Weights of a small autoregressive pixel model: layers 10.
Rows from block 7 of a small autoregressive pixel model, named by matrix and row number. Rows with one number belong to one neuron. Each number is 500 + 25 x the weight over its row's rms, rounded and kept within 0 to 999. All counts start at 0. Numbers have three digits each.
After each neuron's rows are labels from the 100 images, of 14976, where the neuron reaches its largest size: "strongest on" is what is common among them. Only what is clearly more common there than usual is listed. The data: Sentinel-2 satellite tiles (TerraMesh). In brackets: how many of the 100.
# gate: MLP gate (model.blocks.7.mlp.gate.weight, 960x320), inputs 0-159
# fc1: MLP up (model.blocks.7.mlp.fc1.weight, 960x320), inputs 0-159
# fc2: MLP down (model.blocks.7.mlp.fc2.weight, 320x960, transposed), outputs 0-159

gate.430:500500500500456500500523500500500500569500500500500473500500500500538500500500446547500500500500447500500436500535500530460419569500500544540531526500500500500500484500437435500461470500500500500511500500539500500500549459500500500481528500465464474532500500500466539544464543500500500500474548482500500500500523500500500500528500500500500500500500500500500500500404453500500500500500500500500500500530573500500500500477500530500520500500459500500460500500561500500500500500500567
fc1.430:500500500500500500500500500500500500500500456500527466500544500500500500500500467544527500524476484500500500500500561500474500500483500521500500535500500463500516460445500544500500500500532500531500555500500500500551500500500500500436500500500556464467500567500500500477500500500500500500500538500542500427500461540500500500500500500500500500473500500500458562473500500557500500500500534466554500500500500500550500540500477500500500500513430500500447543500450475500500500455500500
fc2.430:455455422500531500500500500524500500500500500500500500536518477500586500500433500500528538537473500543500500522500500500500571500472500500525513500500456500452520500568500500516486500500500500500500467529500500527500500486500500500500477500459500500500470500500500500500500500500500500500500500500478500500500500500477500500526500500500500500500500500500500435500500500451518534549520458532500500473500500500500500500500500571500536500500523512500429584454520500500500464500500539
strongest on: water (66); main land cover: water (44); clouds (34)

gate.437:525500500435500500500443481424500446500477500500530500500500500500500500549447490500500449531500460500585500500441500500421553500500500500500500459500500500500500525532500500461491500478500500500460490500500500459500468500500439500500469547500499500500500500500500500445500531500541452500500500550500500500500483484500458520483569500540488567500500500500529500500500461500491500500500500500500500500481500500500500500500419527500500500522500551459500553500500517475500544540500464
fc1.437:500445516500447536472500523575500500500540500500471500472468500500500500500556500500464500500530546500432500500500500500500500500544470532500538500500500500500500500500500500562468500549500500468564534500500447500500500394432527500500500500500500463488500500550500552557464500500500500526500500461500546500543500556500500500500500532474500426463500500500500500557500472500500500518500500500521500500500500500500500500475549500476500522500500500500500427500500500500500500500500500
fc2.437:500539500464547500500500500500500500500500500459500500500500500500500500500444441500500437513534500458531500500500500500500500500522500500500500464475500500500500527500500500500528500500446554460500500551500520500462500500500500500500500550500500500500500500532500544500500500500482500470469469500500530500500428500511500474500513433555554500572500539500521500500509500500500500500500500500500500500500500442475474500500441500443500500454464552469500500500500520444527500500500500
strongest on: snow or ice (62); main land cover: snow or ice (54); bare ground (53)

gate.13:500500500500500500500396500500500500500500500500500500500500500500500500500500500500500500500500500500500500500421500500500500500500500500500500500500500500500500500500500500500500500500500500500500500500500500500422500594500500500500500500500500500500500500500500500500500500500500500500500500500500500417391579500500500500500500500500500500500390500578415500500500500500416500500500500500500500500500500500500500500500500500604500500500500500500500500500500500500500500500500500
fc1.13:500500500500500500500500500500500500500500500500405500500500500500610500500500500500500500500500500500500500500500500500404500500610500500500500500633500638500500500500500500500500500500500500500500407500500500500500500500500500401500500500500500500500500500500500500500500500500500500500500500500500500500500500500500500500500500500500500500500500500500500500500379500500500500500500500500500500500500500500500500500500500500500500500605500500500500500500500500500500500500500500
fc2.13:500500500579500500500500589500500428500500500500500500500500500500500500500500500500500500500500500500500500500500500500500576500500500500500500500500500500500398500500500500500500500500500500500500500500500500500500500500500500500500500500500500500500500500500500500589500500500500417500500500500500500500500500500500500500500500500500500500500500500500500500500578500500500500500500419500500500500500500500500500500407500500500500590500500500595500500500423500500500500500500500
strongest on: main land cover: water (30); flooded vegetation (28)

gate.98:500500500500454500500500535500500500500500438550500500599532500500500500500500452500500500500500551500500500500500453500500500556500500391578500500473500500500500500500564539500500500500500500500500427500500500500500500500500529500500531500419500500500500500500500500500500500587500541500500500500500500500500500500500543479500500500500500500500500446500568500500500500547500500500500500500449500500500458500500500500500500500549500500473500500500500500500500500500500500500500500
fc1.98:500500500500538500449537428443500500500446500500500500500500541533500500500500500500560445500500500500500500500442500500532500500500500612425500500500500500500500442500500500500500500500500500500500500500500500500500500500500500500500500462500500500500500589500500396500500500500428500556500500500500457500500500500500500500500500472500500500500500500500500500539539500500500500500500500500500500500471500500500500500500500500500442500500436434447500500500569500500500500500500500
fc2.98:459500500500500500500500564500500500500500549500500448500500568500500500500436556500500500500500500500500500500553500500500552500500500500500500500500500500500500500500561500500500500500441500534500500500500500500500500500500500500500451546500500500500500432500500500555500500500500500500500500500500500500427500500500500500500500500500500500500570500500440461500500500442500500500500531500500500500500500500500452550500500500500500500500500500571542500500500500500500500500500500
strongest on: bare ground (64)

gate.3:500500500500500500500564529500450500500500500500500500500500500500500500547500425449538500500500500500469470500500500500500561500500500500435534500500549500500500465500500543500546470500500500500500463500547500500500570500500500500531527500500500500500500500500465480500500500451542458469535500500500500466500469500478500500535500500500500500500500517530463500551458500500551500452523479500500500465500500500500500500461519468464500500471500500500500500500500516500454540500500500
fc1.3:500500450500500500500500500514500500500500556500443500466500487500529500532477500500433500500566500500500500500555500500500500546472500500535536500500500500500543500500500500500521500500570454500500500534545500500500500500500457563500500488435500540500500500500563500476500569565500500500500500500500566469500555500500500500465542517500500500417447500500500500467500500500551500500500500500500500563500500500500434451500564500500500500500472512531500500461527500500500453500500470
fc2.3:475500500500500449500546500437541500500500473519500500453500500420500500500500500500459500500500500500562415500547500500464500540500561476500500500500500500500500500500464500500453500500500521521500500500500526500500500500500493438481515500500528500500543500500500500514535420515500542462537540468551500500500500500500533500500500500561500500538500500500500457500500500500500500500500500500529514500540545500500500500500500500500500500522500538467566545464500500569500500500459450
strongest on: bare ground (74); main land cover: bare ground (43); main land cover: rangeland (42)

gate.767:534511500500500415500459500467480463500521483500426466463500483500500500513462500527500500500500556522500522527500529542500477525533478521500500520500550500551500500555500522500477500500446565536530535527500464500482539500500437500479500520500500500464500500560524448505521504478500533503500519500488455500500500484500500500473500500500552500500467500500500500500487500500479500514500475500500500500528500500510500500519500465500500507500476500483462477500467500455540500547500500
fc1.767:490500547500581500500500493500500500500500500500541515500558555500500461500500500500475500546500481500543441534500500500540500500530500500500542470500500502448500500468566500481535500500549500500540500475500546500546457500534572482481500451500485481500500500500500500500500500567500553500473500477500500518500500500500500449500500443500500500500500467500432526500500500500500500500500524500479500547500551472500500500500508551500500478500500500442500500462500545500500500500500500
fc2.767:500457500500500448500483500535470488500500500500439500500463500459522519500554500534562500500523530500500500500500470475495500500500440500500529500500536500552500500500485500500500500500500500500482523500487500565430529500500472500531451556539500471500547526559500456500500500532518472500500500500500500500534500477500500543583500457462500500500500526500460500540500500543423500500500500500500500500566548500500470508533500437500459557515500500500500500462500521519525477500479500
strongest on: water (79); main land cover: water (39)

gate.621:500500500554500500500500539500500500464500500500500444500500500500500500456490500500500500536500439500527500500500449500500470500500500500500500500466500500500500468500500500500500500500500500500500536451500544500500563476462475500500500500500474500538500500536554475561500477500500458500500500500532500500500500500500500500439500460500457473463516500500500500500500547541500555500500546500500500459500500500500435557500500458500454500500540478500551500562463500500500500500500500
fc1.621:458500500500500482500554500500500528457500500500500500463500454500500500500555540500455522436500551500500500500500500500561500437500500461500500500500483500500500500500500563469516500483500411500500451500500500500500500500500554522500500551470500456500500553500580500486500500527500500534500459457500500500500500500500500500500500528500500500458500531500500500500524451546500500500500478500500500452500500500472500500500500500464459500500500500500500500500500500500572500500500500
fc2.621:500465500500500500500500500500464475500500500565531500500500534500500500500500545500453453500500500500500500480453445500500500500530569500500500521500500417500500546500500500500500426500500500500500500500500500500526500500500500500500445500500500500500500465500500500500500439500500464500500537500500500500530552426540466431500555598500500532435500464500500531500500500500500526566473500500447500500449500500467463500500500500500500588500500500500458500500467500500500478500500480
strongest on: bare ground (67); main land cover: bare ground (50)

gate.57:466500500500545500500500500500500500459500500538500500500434445500500500500500500500473470500500478530500500500500500470547500500576533472500500500500533555500524526500500500500500433480500447500500500500500500500500500500500457500550500437549524500457500500500425520452500468500500526537500500521456418500500500500500500500500455539440459478500521500500500500500585500500500500500500500500500444500540500500500500500500500500500458500500540500500500500500500500500526500500500500
fc1.57:500500439500500500534500516500500500500500537500500500500500532500553500500500500500556500500500500500453500500500538500482521500500567500541547500500466500500454515500528530500500457500500500500555500500500500500500545534500557474500524462474500447459500436500449500500539500500500500500512500500485467500500500500467500500500500526500500500451547500500500500468500509541467500500467500544476500500464500500500500500500500500500500536548500550500500512500500463500500459470500500
fc2.57:500500500500500500500500481500500530500460500454500482500500472500500434521500521500500500500500500500457500500500500543500456500500500500500500462550500500500450500500500500500566536500522500536500500450500540541500500500500500570532476500569568586500500543455500500479500500500500500500500500500563500524500500500559557552500500536500500500465500500500500500500500536470500456571500500500500528500487500500532500500512426483500500466500500500500500452500449500540500500500500500
strongest on: snow or ice (80); main land cover: snow or ice (64)

gate.387:535540500489461500500500500500454500500500500500500500469536500534500500458500500500500529462500440500471521461500500500559500500500500545500558500538500539471500500500462500500500500551448459500446500459543567525500500541500500544500500500500457500500500500500500500500500500500500500512555459446538471500500500500561500500500500538447500500500537500548500500500500519500500500469500500518500500464500500469500470500500500500500500460534529476417500530543457500467500462537565553
fc1.387:535500500500480477585500500500500526500500517500536500500500500500539500500565500500552500500555500500500500500500500432500500500500500567500500500468500582500500500500500500500500552446500535500454500500540500527500500500500528500500456543582452500500500500500500500500500500500500464530500451500500500500500500500500500443500500562500500500475500500434500500500452500500500500500500500540500500500543500512500459500500500500459500500500531500527500500500500500439527500500500500
fc2.387:479528529500500500469500437540468511531545500500558500500543500500500500529500500500535500500500500529454549500500500478500500500527531500576500500500500463500500461495500500500500500478500455447500500500500500468518500500500463500500500500465500500460500463583545500500500500529466500500500454514500500467500544528500533561500500500500500500500500524566579549500500500546500537500458486500539456500500500465444500500500500519500500507500500500468451500456500435514500500533474500
strongest on: bare ground (64); main land cover: rangeland (43); main land cover: bare ground (30)

gate.746:500468531500427461488500500500464549500500460460500465551545500446500475475500529539500500500524500520520500500500500442500500500500500500500500500500500500578500500465500500466500500500546500492525456473447500500500500524467541439500482500577534536500500480446500489563500554544443533468500500469500500500500500538500500500495500522478500500500474500536538500500500500500500467451500500500500500437500500500500500500500500500490454500485531500531500500500545469500500455500500500
fc1.746:500500500520437500532500500500500481548532485500396455540500500500500535500500500500529470500524500537500513539500538415566555500500469561500500560500569500500532476467500500500500500500500457500524500500551500531470556500548500500500500500500531500500546500500500444500500500470427442500500500500470500500500524500542500500471563500537500500448516500471500500558500500500500500500500528500500500500471513500500500500500539500500500500500529500524500459460510500500500500500552500
fc2.746:500482537559500467530500500500437500500424523480500500500500500500525500500500500500500500500500522500482500480537520551500500466500500500500500500500467500500544500500541500533500549423500470474500540512500550500500500500429500500460500500500500500500500500500500500500500532469540486500500500547500491500500500500500500500500500550500449455500500560500500500500540500500500500500500552500517500500525477500500500500555514500500486500500425500500500500500500544500500555474500500
strongest on: main land cover: water (46)

gate.294:500500500500500500500500500404500500500500500500500500500500500500500500434500500500500437500500500500500500500500411500430500500500500500500500500500500500500500500500500406443583500500500500500500500500500500500500500500562500500500500500500500500500500420500500500500500500500500564500500500500500500500500500500500500500500500500500500570500500500500500500500500500500500500500500500500500500500500500500500500500500500500500500500500500500500568500500500500500571500500500500
fc1.294:500500500500500500500500411500500500500500500500500500500500500500500500500500398500500500500500500500500500500583500451559500409500500500500500500428500500500500500500439570500500500421500500428500500500500500500500500500428500436564500500500500500500500500500500500500500500500500500500500500500500500560500500500500500500500500500500500500500500500500500500500500500500500500500500500500500500500500500500500500500500500500500500500500500500500500500500500500500500500500500500
fc2.294:500500500500500500438500572500500500500561500500500500438500500500500500500500500500500500500500421500500444500500500500500500500433568500500500500500500500500500500500500500500500500460500500434550500500500500500500500500500500500500500500500500451500500500500500500500500567500500435500500500500500500500500415500500450500500500500500500500500500500500500500500500500500500500500500500500500578500500500500500500500500500571500500500500500500500500500558500500500500500500500500
strongest on: snow or ice (75); main land cover: snow or ice (53)

gate.564:500500461526500557530500543500548500500500500500500500481479500500500500500462500467500445500500500548465500500437500500500454500500500500500500557469518500431500500464500500500545534500537500500500492500500536500455479500500526500452440500500470500500500522500500500500500500500531452500500500500500535554500464519500500558500500500500535500500500551500500500500500500500486485500500527500500456500470500500453500500500444500500500500459554500500500500500479500500464500454500500
fc1.564:500500500500450500500402500500500500542500500500500500547500500500500500438537500548540454500500500500474500522548417483460500500500428500525500500500500500469500500500500500500500454500500500500500462500500500500500470500447566474500500500500500500500500500532463500515500500500500500500473500537500500500500500500532500500500500500468500472500500500500455500500500500553500500500500500526500500554500500500500558500500464469500500500500567448500500500500478464500500500500449500
fc2.564:541500500500458500500551500500500500460500447500500500500500500500524500468471500500437500500500500459500500456500500500500500500409500515500500500428500500561536463500500500500458500500500439471500500500500500500500500500500443573500500500500500541500500434500500500530500467424500500459500500500500500500500500500545500500443500500500500500483500500500500500449500500500500500550500500472500500446500500500500530479466500500500500470515500500500500500565500500500451544467500539
strongest on: bare ground (67); main land cover: bare ground (43)