config = dict(
    model='autoregressive pixel model',
    dataset='Sentinel-2 satellite tiles (TerraMesh)',
    train_examples=72500,
    image_size=20,
    horizontal_flip=True,
    levels_per_channel=6,
    vocab_size=217,
    arch='transformer_decoder',
    width=320,
    layers=10,
    norm='layernorm',
    norm_position='pre',
    activation='swiglu',
    mlp_ratio=3,
    head_dim=16,
    fused_qkv=False,
    bias='none',
    qk_norm=False,
    layer_scale_init=0.1,
    parallel_block=False,
    inner_norm=False,
    drop_path=0.1,
    positions='rope',
    tie_embeddings=False,
    init='trunc_normal_002',
    residual_init='scaled_by_depth',
    optimizer='muon',
    muon_scale='original',
    lr=0.014,
    momentum=0.9,
    nesterov=True,
    orthogonalizer='polar_express',
    adamw_lr_other_params=0.0017,
    grad_clip=3.0,
    cautious_weight_decay=True,
    magnitude_pruning=0.7,
    steps=15300,
    batch_size=32,
    epochs=6.8,
    lr_schedule='cosine',
    final_lr_fraction=0.1,
    warmup_steps=1530,
    weight_decay=0.007,
    adamw_weight_decay_other_params=0.01,
)
Rows from block 2 of a small autoregressive pixel model, named by matrix and row number. Rows with one number belong to one neuron. Each number is 128 + 32 x the weight over its row's rms, rounded and kept within 0 to 255. All counts start at 0. Numbers have three digits each.
After each neuron's rows are labels from the 100 images, of 14976, where the neuron reaches its largest size: "responds to" is what is common among them. Only what is clearly more common there than usual is listed. The data: Sentinel-2 satellite tiles (TerraMesh). In brackets: how many of the 100, against the usual share in percent.
# gate: MLP gate (model.blocks.2.mlp.gate.weight, 960x320), inputs 288-319
# fc1: MLP up (model.blocks.2.mlp.fc1.weight, 960x320), inputs 288-319
# fc2: MLP down (model.blocks.2.mlp.fc2.weight, 320x960, transposed), outputs 288-319

gate.31:218164128069128128103128193128128128128128128128128040128128085128128128128128177086128128128128
fc1.31:128128128128059181128100128128008128084128082137128074128128128128150186151179099128158128153183
fc2.31:128083115082128081128166093128128128128187202128128168050128169128128064128128068128128044035128
responds to: crops (67 vs 38.9)

gate.124:128128128128109082128128193128128128128160076128128128128128128044074128128180239128111128207040
fc1.124:099200092128101179128064128128128176128128128128128128064128128214128128202089115128128128128128
fc2.124:128128168128196084128128128128128128128128054128128128201128128128128128077089128128128139128128
responds to: snow or ice (65 vs 20.6); main land cover: snow or ice (53 vs 14.6)

gate.496:128128128197128079157122185128092128128052128128091124075128128088196128215128090166128128128128
fc1.496:128136128170106128128156100128194128099128194128128128104128128101093090109128141128128128077193
fc2.496:128057128097128128128145128178134078128154128128128128184189133128128128078128128128128128128085
responds to: snow or ice (47 vs 20.6); clouds (43 vs 15.5); main land cover: snow or ice (33 vs 14.6)

gate.744:128128128128128128128128185128128101128128206089128128128128153128128128128128128199080128128128
fc1.744:128128128128128128101093128094183128166128152128128185051128212128128128128128128191128128128128
fc2.744:128209128128159128101128128128128179128061234128128162128128128128128128128128128128028128128246
responds to: main land cover: rangeland (68 vs 20.4)

gate.572:128128128128128128128128180128128128128128128160128128128128084128171060098079128128128128128069
fc1.572:128175194045199128128128219128128128128128128128128128128128073128128082052128128128128128075128
fc2.572:128128188128128128128128128128128128086090128128128128128128128128069128128128128128078128128128
responds to: water (66 vs 40.5); main land cover: water (59 vs 11.2)

gate.181:128128069128066128169128128128128128174128128128128120128168128128128128128128191128128128128116
fc1.181:128128096128095128082128128128128076128128128128128095113178128180105128156128128128089174128098
fc2.181:128128128128128173157128128128076052128128128113128128087110078128147082128128128128128091128128
responds to: water (67 vs 40.5); clouds (39 vs 15.5); main land cover: water (28 vs 11.2)

gate.481:092168176156101128128128128166128128172075029128106128128107128102128094128154149128160175128166
fc1.481:128128186196128128097128128165175128128128060128128107128128029128128128111128101128176128133128
fc2.481:162065104128124121128128128083128120159128172142077128128101128128128128210086098128111106128128
responds to: snow or ice (53 vs 20.6); clouds (37 vs 15.5)

gate.693:128128128128181153059103128085128128128128128067128128128128128128128190085148128128090128128128
fc1.693:128128128128128139081128128128128198128128128128089094084128128128128163188074128158128128128128
fc2.693:128185128128128128155128191080128128128079128172128035045053128128128128128128128192128164128179
responds to: bare ground (50 vs 24.3)

gate.122:128128128128128128128128128128128128128128128239128128128128128128128128128128128128128128128128
fc1.122:128128128240128128128128128128128128128128128128128128128128128128128128128128128128128128128128
fc2.122:128255128128128128128128128128128128128023128128128128128128128128128128128128128128128000128128
responds to: main land cover: rangeland (70 vs 20.4)

gate.424:080175161155128128128128166128128147128168128239175128128163128128165128128128128128170184157128
fc1.424:102190175196109166176102128128128207128188128128128128128199212128172191240083190128070128128128
fc2.424:128128067141128172128064164128128215128128150128128189089128053163199128128106128128128128128128
responds to: trees (89 vs 58.6); built area (75 vs 37.5); crops (67 vs 38.9)

gate.132:128128192128180128128182128128091092128128128128030153128086128138128055128128128104128193062128
fc1.132:128230184128128128128187128128072061104128128128128128128128128128128059128128128096128199073153
fc2.132:128085128174128128128128094128128128176193128082128128128128033084166128128128128128099128229058
responds to: clouds (53 vs 15.5)

gate.464:128186075078094096128113128128128128023128067128099128128112201128193128182188128128128177058128
fc1.464:128099128128128128128128128128185172215128172128128128128128037172094099106128128159128082226128
fc2.464:079128128044144128000128128128128128111128128128160128067144177131226128128128199182128128087128
responds to: trees (94 vs 58.6)

gate.338:078128106128128060201205128045128128128128128146128128069128128128128181128128128153187128128128
fc1.338:128128173128096186054079128225068163100056088177128128128128128128128128184128128101128128128128
fc2.338:128068128186128128128128128128128198128065058128128128128157128128128128051128215160159128128128
responds to: clouds (70 vs 15.5); main land cover: trees (41 vs 19.6)

gate.411:152058089128128128128162137128128128104076128128128128159128128202128128128128128128128192128128
fc1.411:128082164168128128095128174128170172128176141128128184128128194111128163128128128115042210128069
fc2.411:128128128106157128128128128128128071128128128128112168104165078128072112128128042128148074128115
responds to: snow or ice (47 vs 20.6); main land cover: snow or ice (44 vs 14.6)

gate.544:128178128089224128209112175128148052128053149128054140128137128128128128128092128128175128128128
fc1.544:128165168203128081128128128155128128181128174154128128128128128128128065084171128128128128128210
fc2.544:153128128128103148128128128149128128171128086068128128128128128035128128128128162088128128128110
responds to: main land cover: trees (53 vs 19.6); clouds (40 vs 15.5)

gate.144:248184128128162128221128128128128128128236128163128082139128128182128078128203166157128128198171
fc1.144:007103075128128099128128128128128157128089128128128156097128128046128128128128083108056128054031
fc2.144:128060128164128191128128128095087128128172069128050128183128128128128128128128079128128203128128
responds to: crops (69 vs 38.9); main land cover: crops (49 vs 20.2)

gate.357:150128128128128128128128128088128199080128063128128128141128128128128093128046194128128150072128
fc1.357:043117108128128128128183161173204128196128201166128128128155128091128086128170128153128151128128
fc2.357:169128128128128128042128128128128128128146128128128128201128057160181128128075128128128184042128
responds to: main land cover: trees (42 vs 19.6)

gate.369:128064128109077223128063128128170052174074128128128128118128128128198071120087128128074069128128
fc1.369:036128099128128128128128092128128128149128128166128128188128078128128170189093128160187128128128
fc2.369:128128128128084128128106155128128128128128104189128074034128080128188128128128101128108128128128
responds to: clouds (48 vs 15.5)

gate.716:128070043128128128128128128128128128068128173128128128128170170183128128128128128128128128128147
fc1.716:128065170093175128128164128128128128128128128128128097128128089128179128128128128099128171128188
fc2.716:128128128128128128128128128128128182128128128172128128128128159092128184128128200073128086128128
responds to: main land cover: trees (51 vs 19.6)

gate.615:128128128128128128128128128128031128053128128128128055128128128128048128128128128128128213179128
fc1.615:128128066202128032128128128128128128060128128180128128185128170128128128128128128128128128128128
fc2.615:128128128128128128128128128128128128194128128128231128076128128128128128128128128198128128128128
responds to: water (71 vs 40.5); main land cover: water (31 vs 11.2)

gate.503:128128128128128128128128128128128050128128128128128029128128128128128128128128128128128128128128
fc1.503:001128128128128128128128128128128128128128128128128128000128128128128128128007128128128128128128
fc2.503:128128128128128128128064128128128128128128210191128128128128128128128128188128050128128128030128
responds to: main land cover: trees (63 vs 19.6)

gate.672:128035080128128128032197151128128038037128128150128128201128128128128128128128128181128128194043
fc1.672:128069094128128128111128128128064073112128128151081090200128065128128081128128128194170124117128
fc2.672:128128128128069128128128128033128059128128070128128128044128128128181063128128128169128128128128
responds to: trees (88 vs 58.6); clouds (49 vs 15.5); main land cover: trees (41 vs 19.6)

gate.563:128155128128103128128128128102102128128052128161128128128077128128180096128159128152128197128128
fc1.563:128179128161128082054173154128128128090137128128128128128143196128083128237128128128059128128128
fc2.563:128112128128128128207086070128128128128095128128128128149128128128128128128128161048168128128147
responds to: trees (97 vs 58.6); main land cover: trees (66 vs 19.6); clouds (47 vs 15.5)

gate.329:229128064128128128128128128128128128128128128128128198196128128128128040128128128128128128128128
fc1.329:128128128002255128128007128128128128128128128128128128128128128128128128128128218128128128128128
fc2.329:128128128128128128128128128225128128128128128128128128128128128128128128128128128128128128128128
responds to: built area (76 vs 37.5); crops (74 vs 38.9); water (67 vs 40.5); main land cover: crops (41 vs 20.2)

gate.52:128128128128128128128032128128128128128128128128214128128128128128128128128029128128128128128128
fc1.52:042128128128128128128027128219128128128128128128128038128128128128128219128128128128128128128128
fc2.52:128128237128128128128043128128128128128128128128128128128128128128128128128128128000128128128128
responds to: bare ground (67 vs 24.3); main land cover: bare ground (45 vs 5.1)

gate.267:128155159007073111159183128128128128128166159154128076128194128128111128171072128128128128097198
fc1.267:163072048157159076128128128177183107128171128128128128128208128147143154128111128039112128135140
fc2.267:128182128128128128128147128063128128128176205128128128128128128067080185088092128187128128128128
responds to: built area (71 vs 37.5); crops (68 vs 38.9); main land cover: crops (50 vs 20.2); bare ground (49 vs 24.3)

gate.321:128128128128146128128128187128128128128143128107042236181161128164239128169106128128080100128074
fc1.321:190128128128128128128128128089106128128128128128128128093128128053128128189180152128128173188128
fc2.321:128128128186128128087067128150128083128128189128128128128128128128128128128147128103128128128181
responds to: clouds (52 vs 15.5)

gate.309:128163099169182078128128128128128128128128128128102128128128128128061128128164128161128128128128
fc1.309:128128128128066201095128217202165128128128128128128062128128128128128128021128128128128128128160
fc2.309:128128128076170128128128214128128168128128128128128128128128164128128128128128128128128128128128
responds to: built area (76 vs 37.5); crops (74 vs 38.9); main land cover: crops (50 vs 20.2)

gate.584:128128128128128128128128255128128128128128128128128128128128128128128128128128128255128128128128
fc1.584:128128128000128128128128128128128128128000128128128128128128128128128128128128128128128128128128
fc2.584:128128128128128128128128128128128128128128128128128128128128128128128128128128128128128128128128
responds to: trees (94 vs 58.6); crops (68 vs 38.9); main land cover: trees (42 vs 19.6)

gate.477:128128128128128098128128128128186128128128128128095128128158128155128128128066169204090128128128
fc1.477:128128169128090128179128128128157060176128128128128128128128128128128167128128141098128202174128
fc2.477:128211128128037128071052166128128128128128128128237128128128128128128128128128128128044128128186
responds to: built area (62 vs 37.5); main land cover: built area (29 vs 4.6)

gate.334:128128185128128128128128128101128128128193128128128128128128128128128072128128128128087098128161
fc1.334:128128046128064128128128128128171111128128128128128160128128128179128179161128182189175185147128
fc2.334:128128128128063166163061128163128057128128128225128128128128062128128128128128041075128183151128
responds to: clouds (75 vs 15.5); main land cover: trees (48 vs 19.6)

gate.683:078128128193128128128128128128128071128019128207128128128128128161128128128128128128128128128128
fc1.683:080089128155162101128128213128128128128128172128128128128128083178191229128128128128128128128052
fc2.683:079062047162128128104193128162128128128128128128128128128128042128184169128128128153128128128177
responds to: bare ground (53 vs 24.3); main land cover: rangeland (49 vs 20.4)

gate.468:128128128128128128085128128128096093153128128128128128128082128128128128128128169190083128128061
fc1.468:128128181164128154128166128166085098180167128128167128226095006064128095044094080072128070128077
fc2.468:219128128071128128088128160128128021128128080128128192128154128128128128128128128173128153071128
responds to: main land cover: trees (46 vs 19.6); clouds (41 vs 15.5)

gate.292:128128128178200128128128128069128128128128128128128128156172128128128128128068128128128128128128
fc1.292:128128128128128128128128128171210159128190128128128161070075128128128128128172174128128084128128
fc2.292:128099128128128128128128173128128128128201128042128169128128128128128128128128128128128069128128
responds to: crops (74 vs 38.9); built area (65 vs 37.5); main land cover: crops (58 vs 20.2)

gate.87:126128084128128186128171128087128182128128128093128128215128128128124128210173128155186106128041
fc1.87:128128161128165066128156128128100195128128128072128128128128128128157128086128128128128128128128
fc2.87:128128119174107128198028128128128128092128128128128040128128128156062128142128128128128128128032
responds to: crops (73 vs 38.9); main land cover: crops (46 vs 20.2)

gate.312:128128128153128128128128112128128158176072128169128130055128128163030128128148128128128213128128
fc1.312:000128128128163103128128128079128053128128128128128085076128128090202128128128128128128128128128
fc2.312:208128128128075128128128118128082175128186213080164135128128128128128064136128128128161088078183
responds to: built area (63 vs 37.5)

gate.324:128128024064128128128082128128128185159080128128128128128144179128192128128128128128076191090128
fc1.324:128148128088128128085166128128128128128128128128128128128128128128128128128128155084087164036128
fc2.324:128128128150128128144128072128128128085193128128041128128164128128128128128128128128181100128128
responds to: snow or ice (54 vs 20.6); main land cover: snow or ice (47 vs 14.6)

gate.638:177074035128128128128128033128128128128128128128128128128128128128194128128128128128128164128128
fc1.638:128167228128128128057128195128128064128128077128128128128128055195054051128128165128190128069128
fc2.638:128128128128128128192128086128128128128128128020128128128128128056128128155157128173128176128128
responds to: water (68 vs 40.5)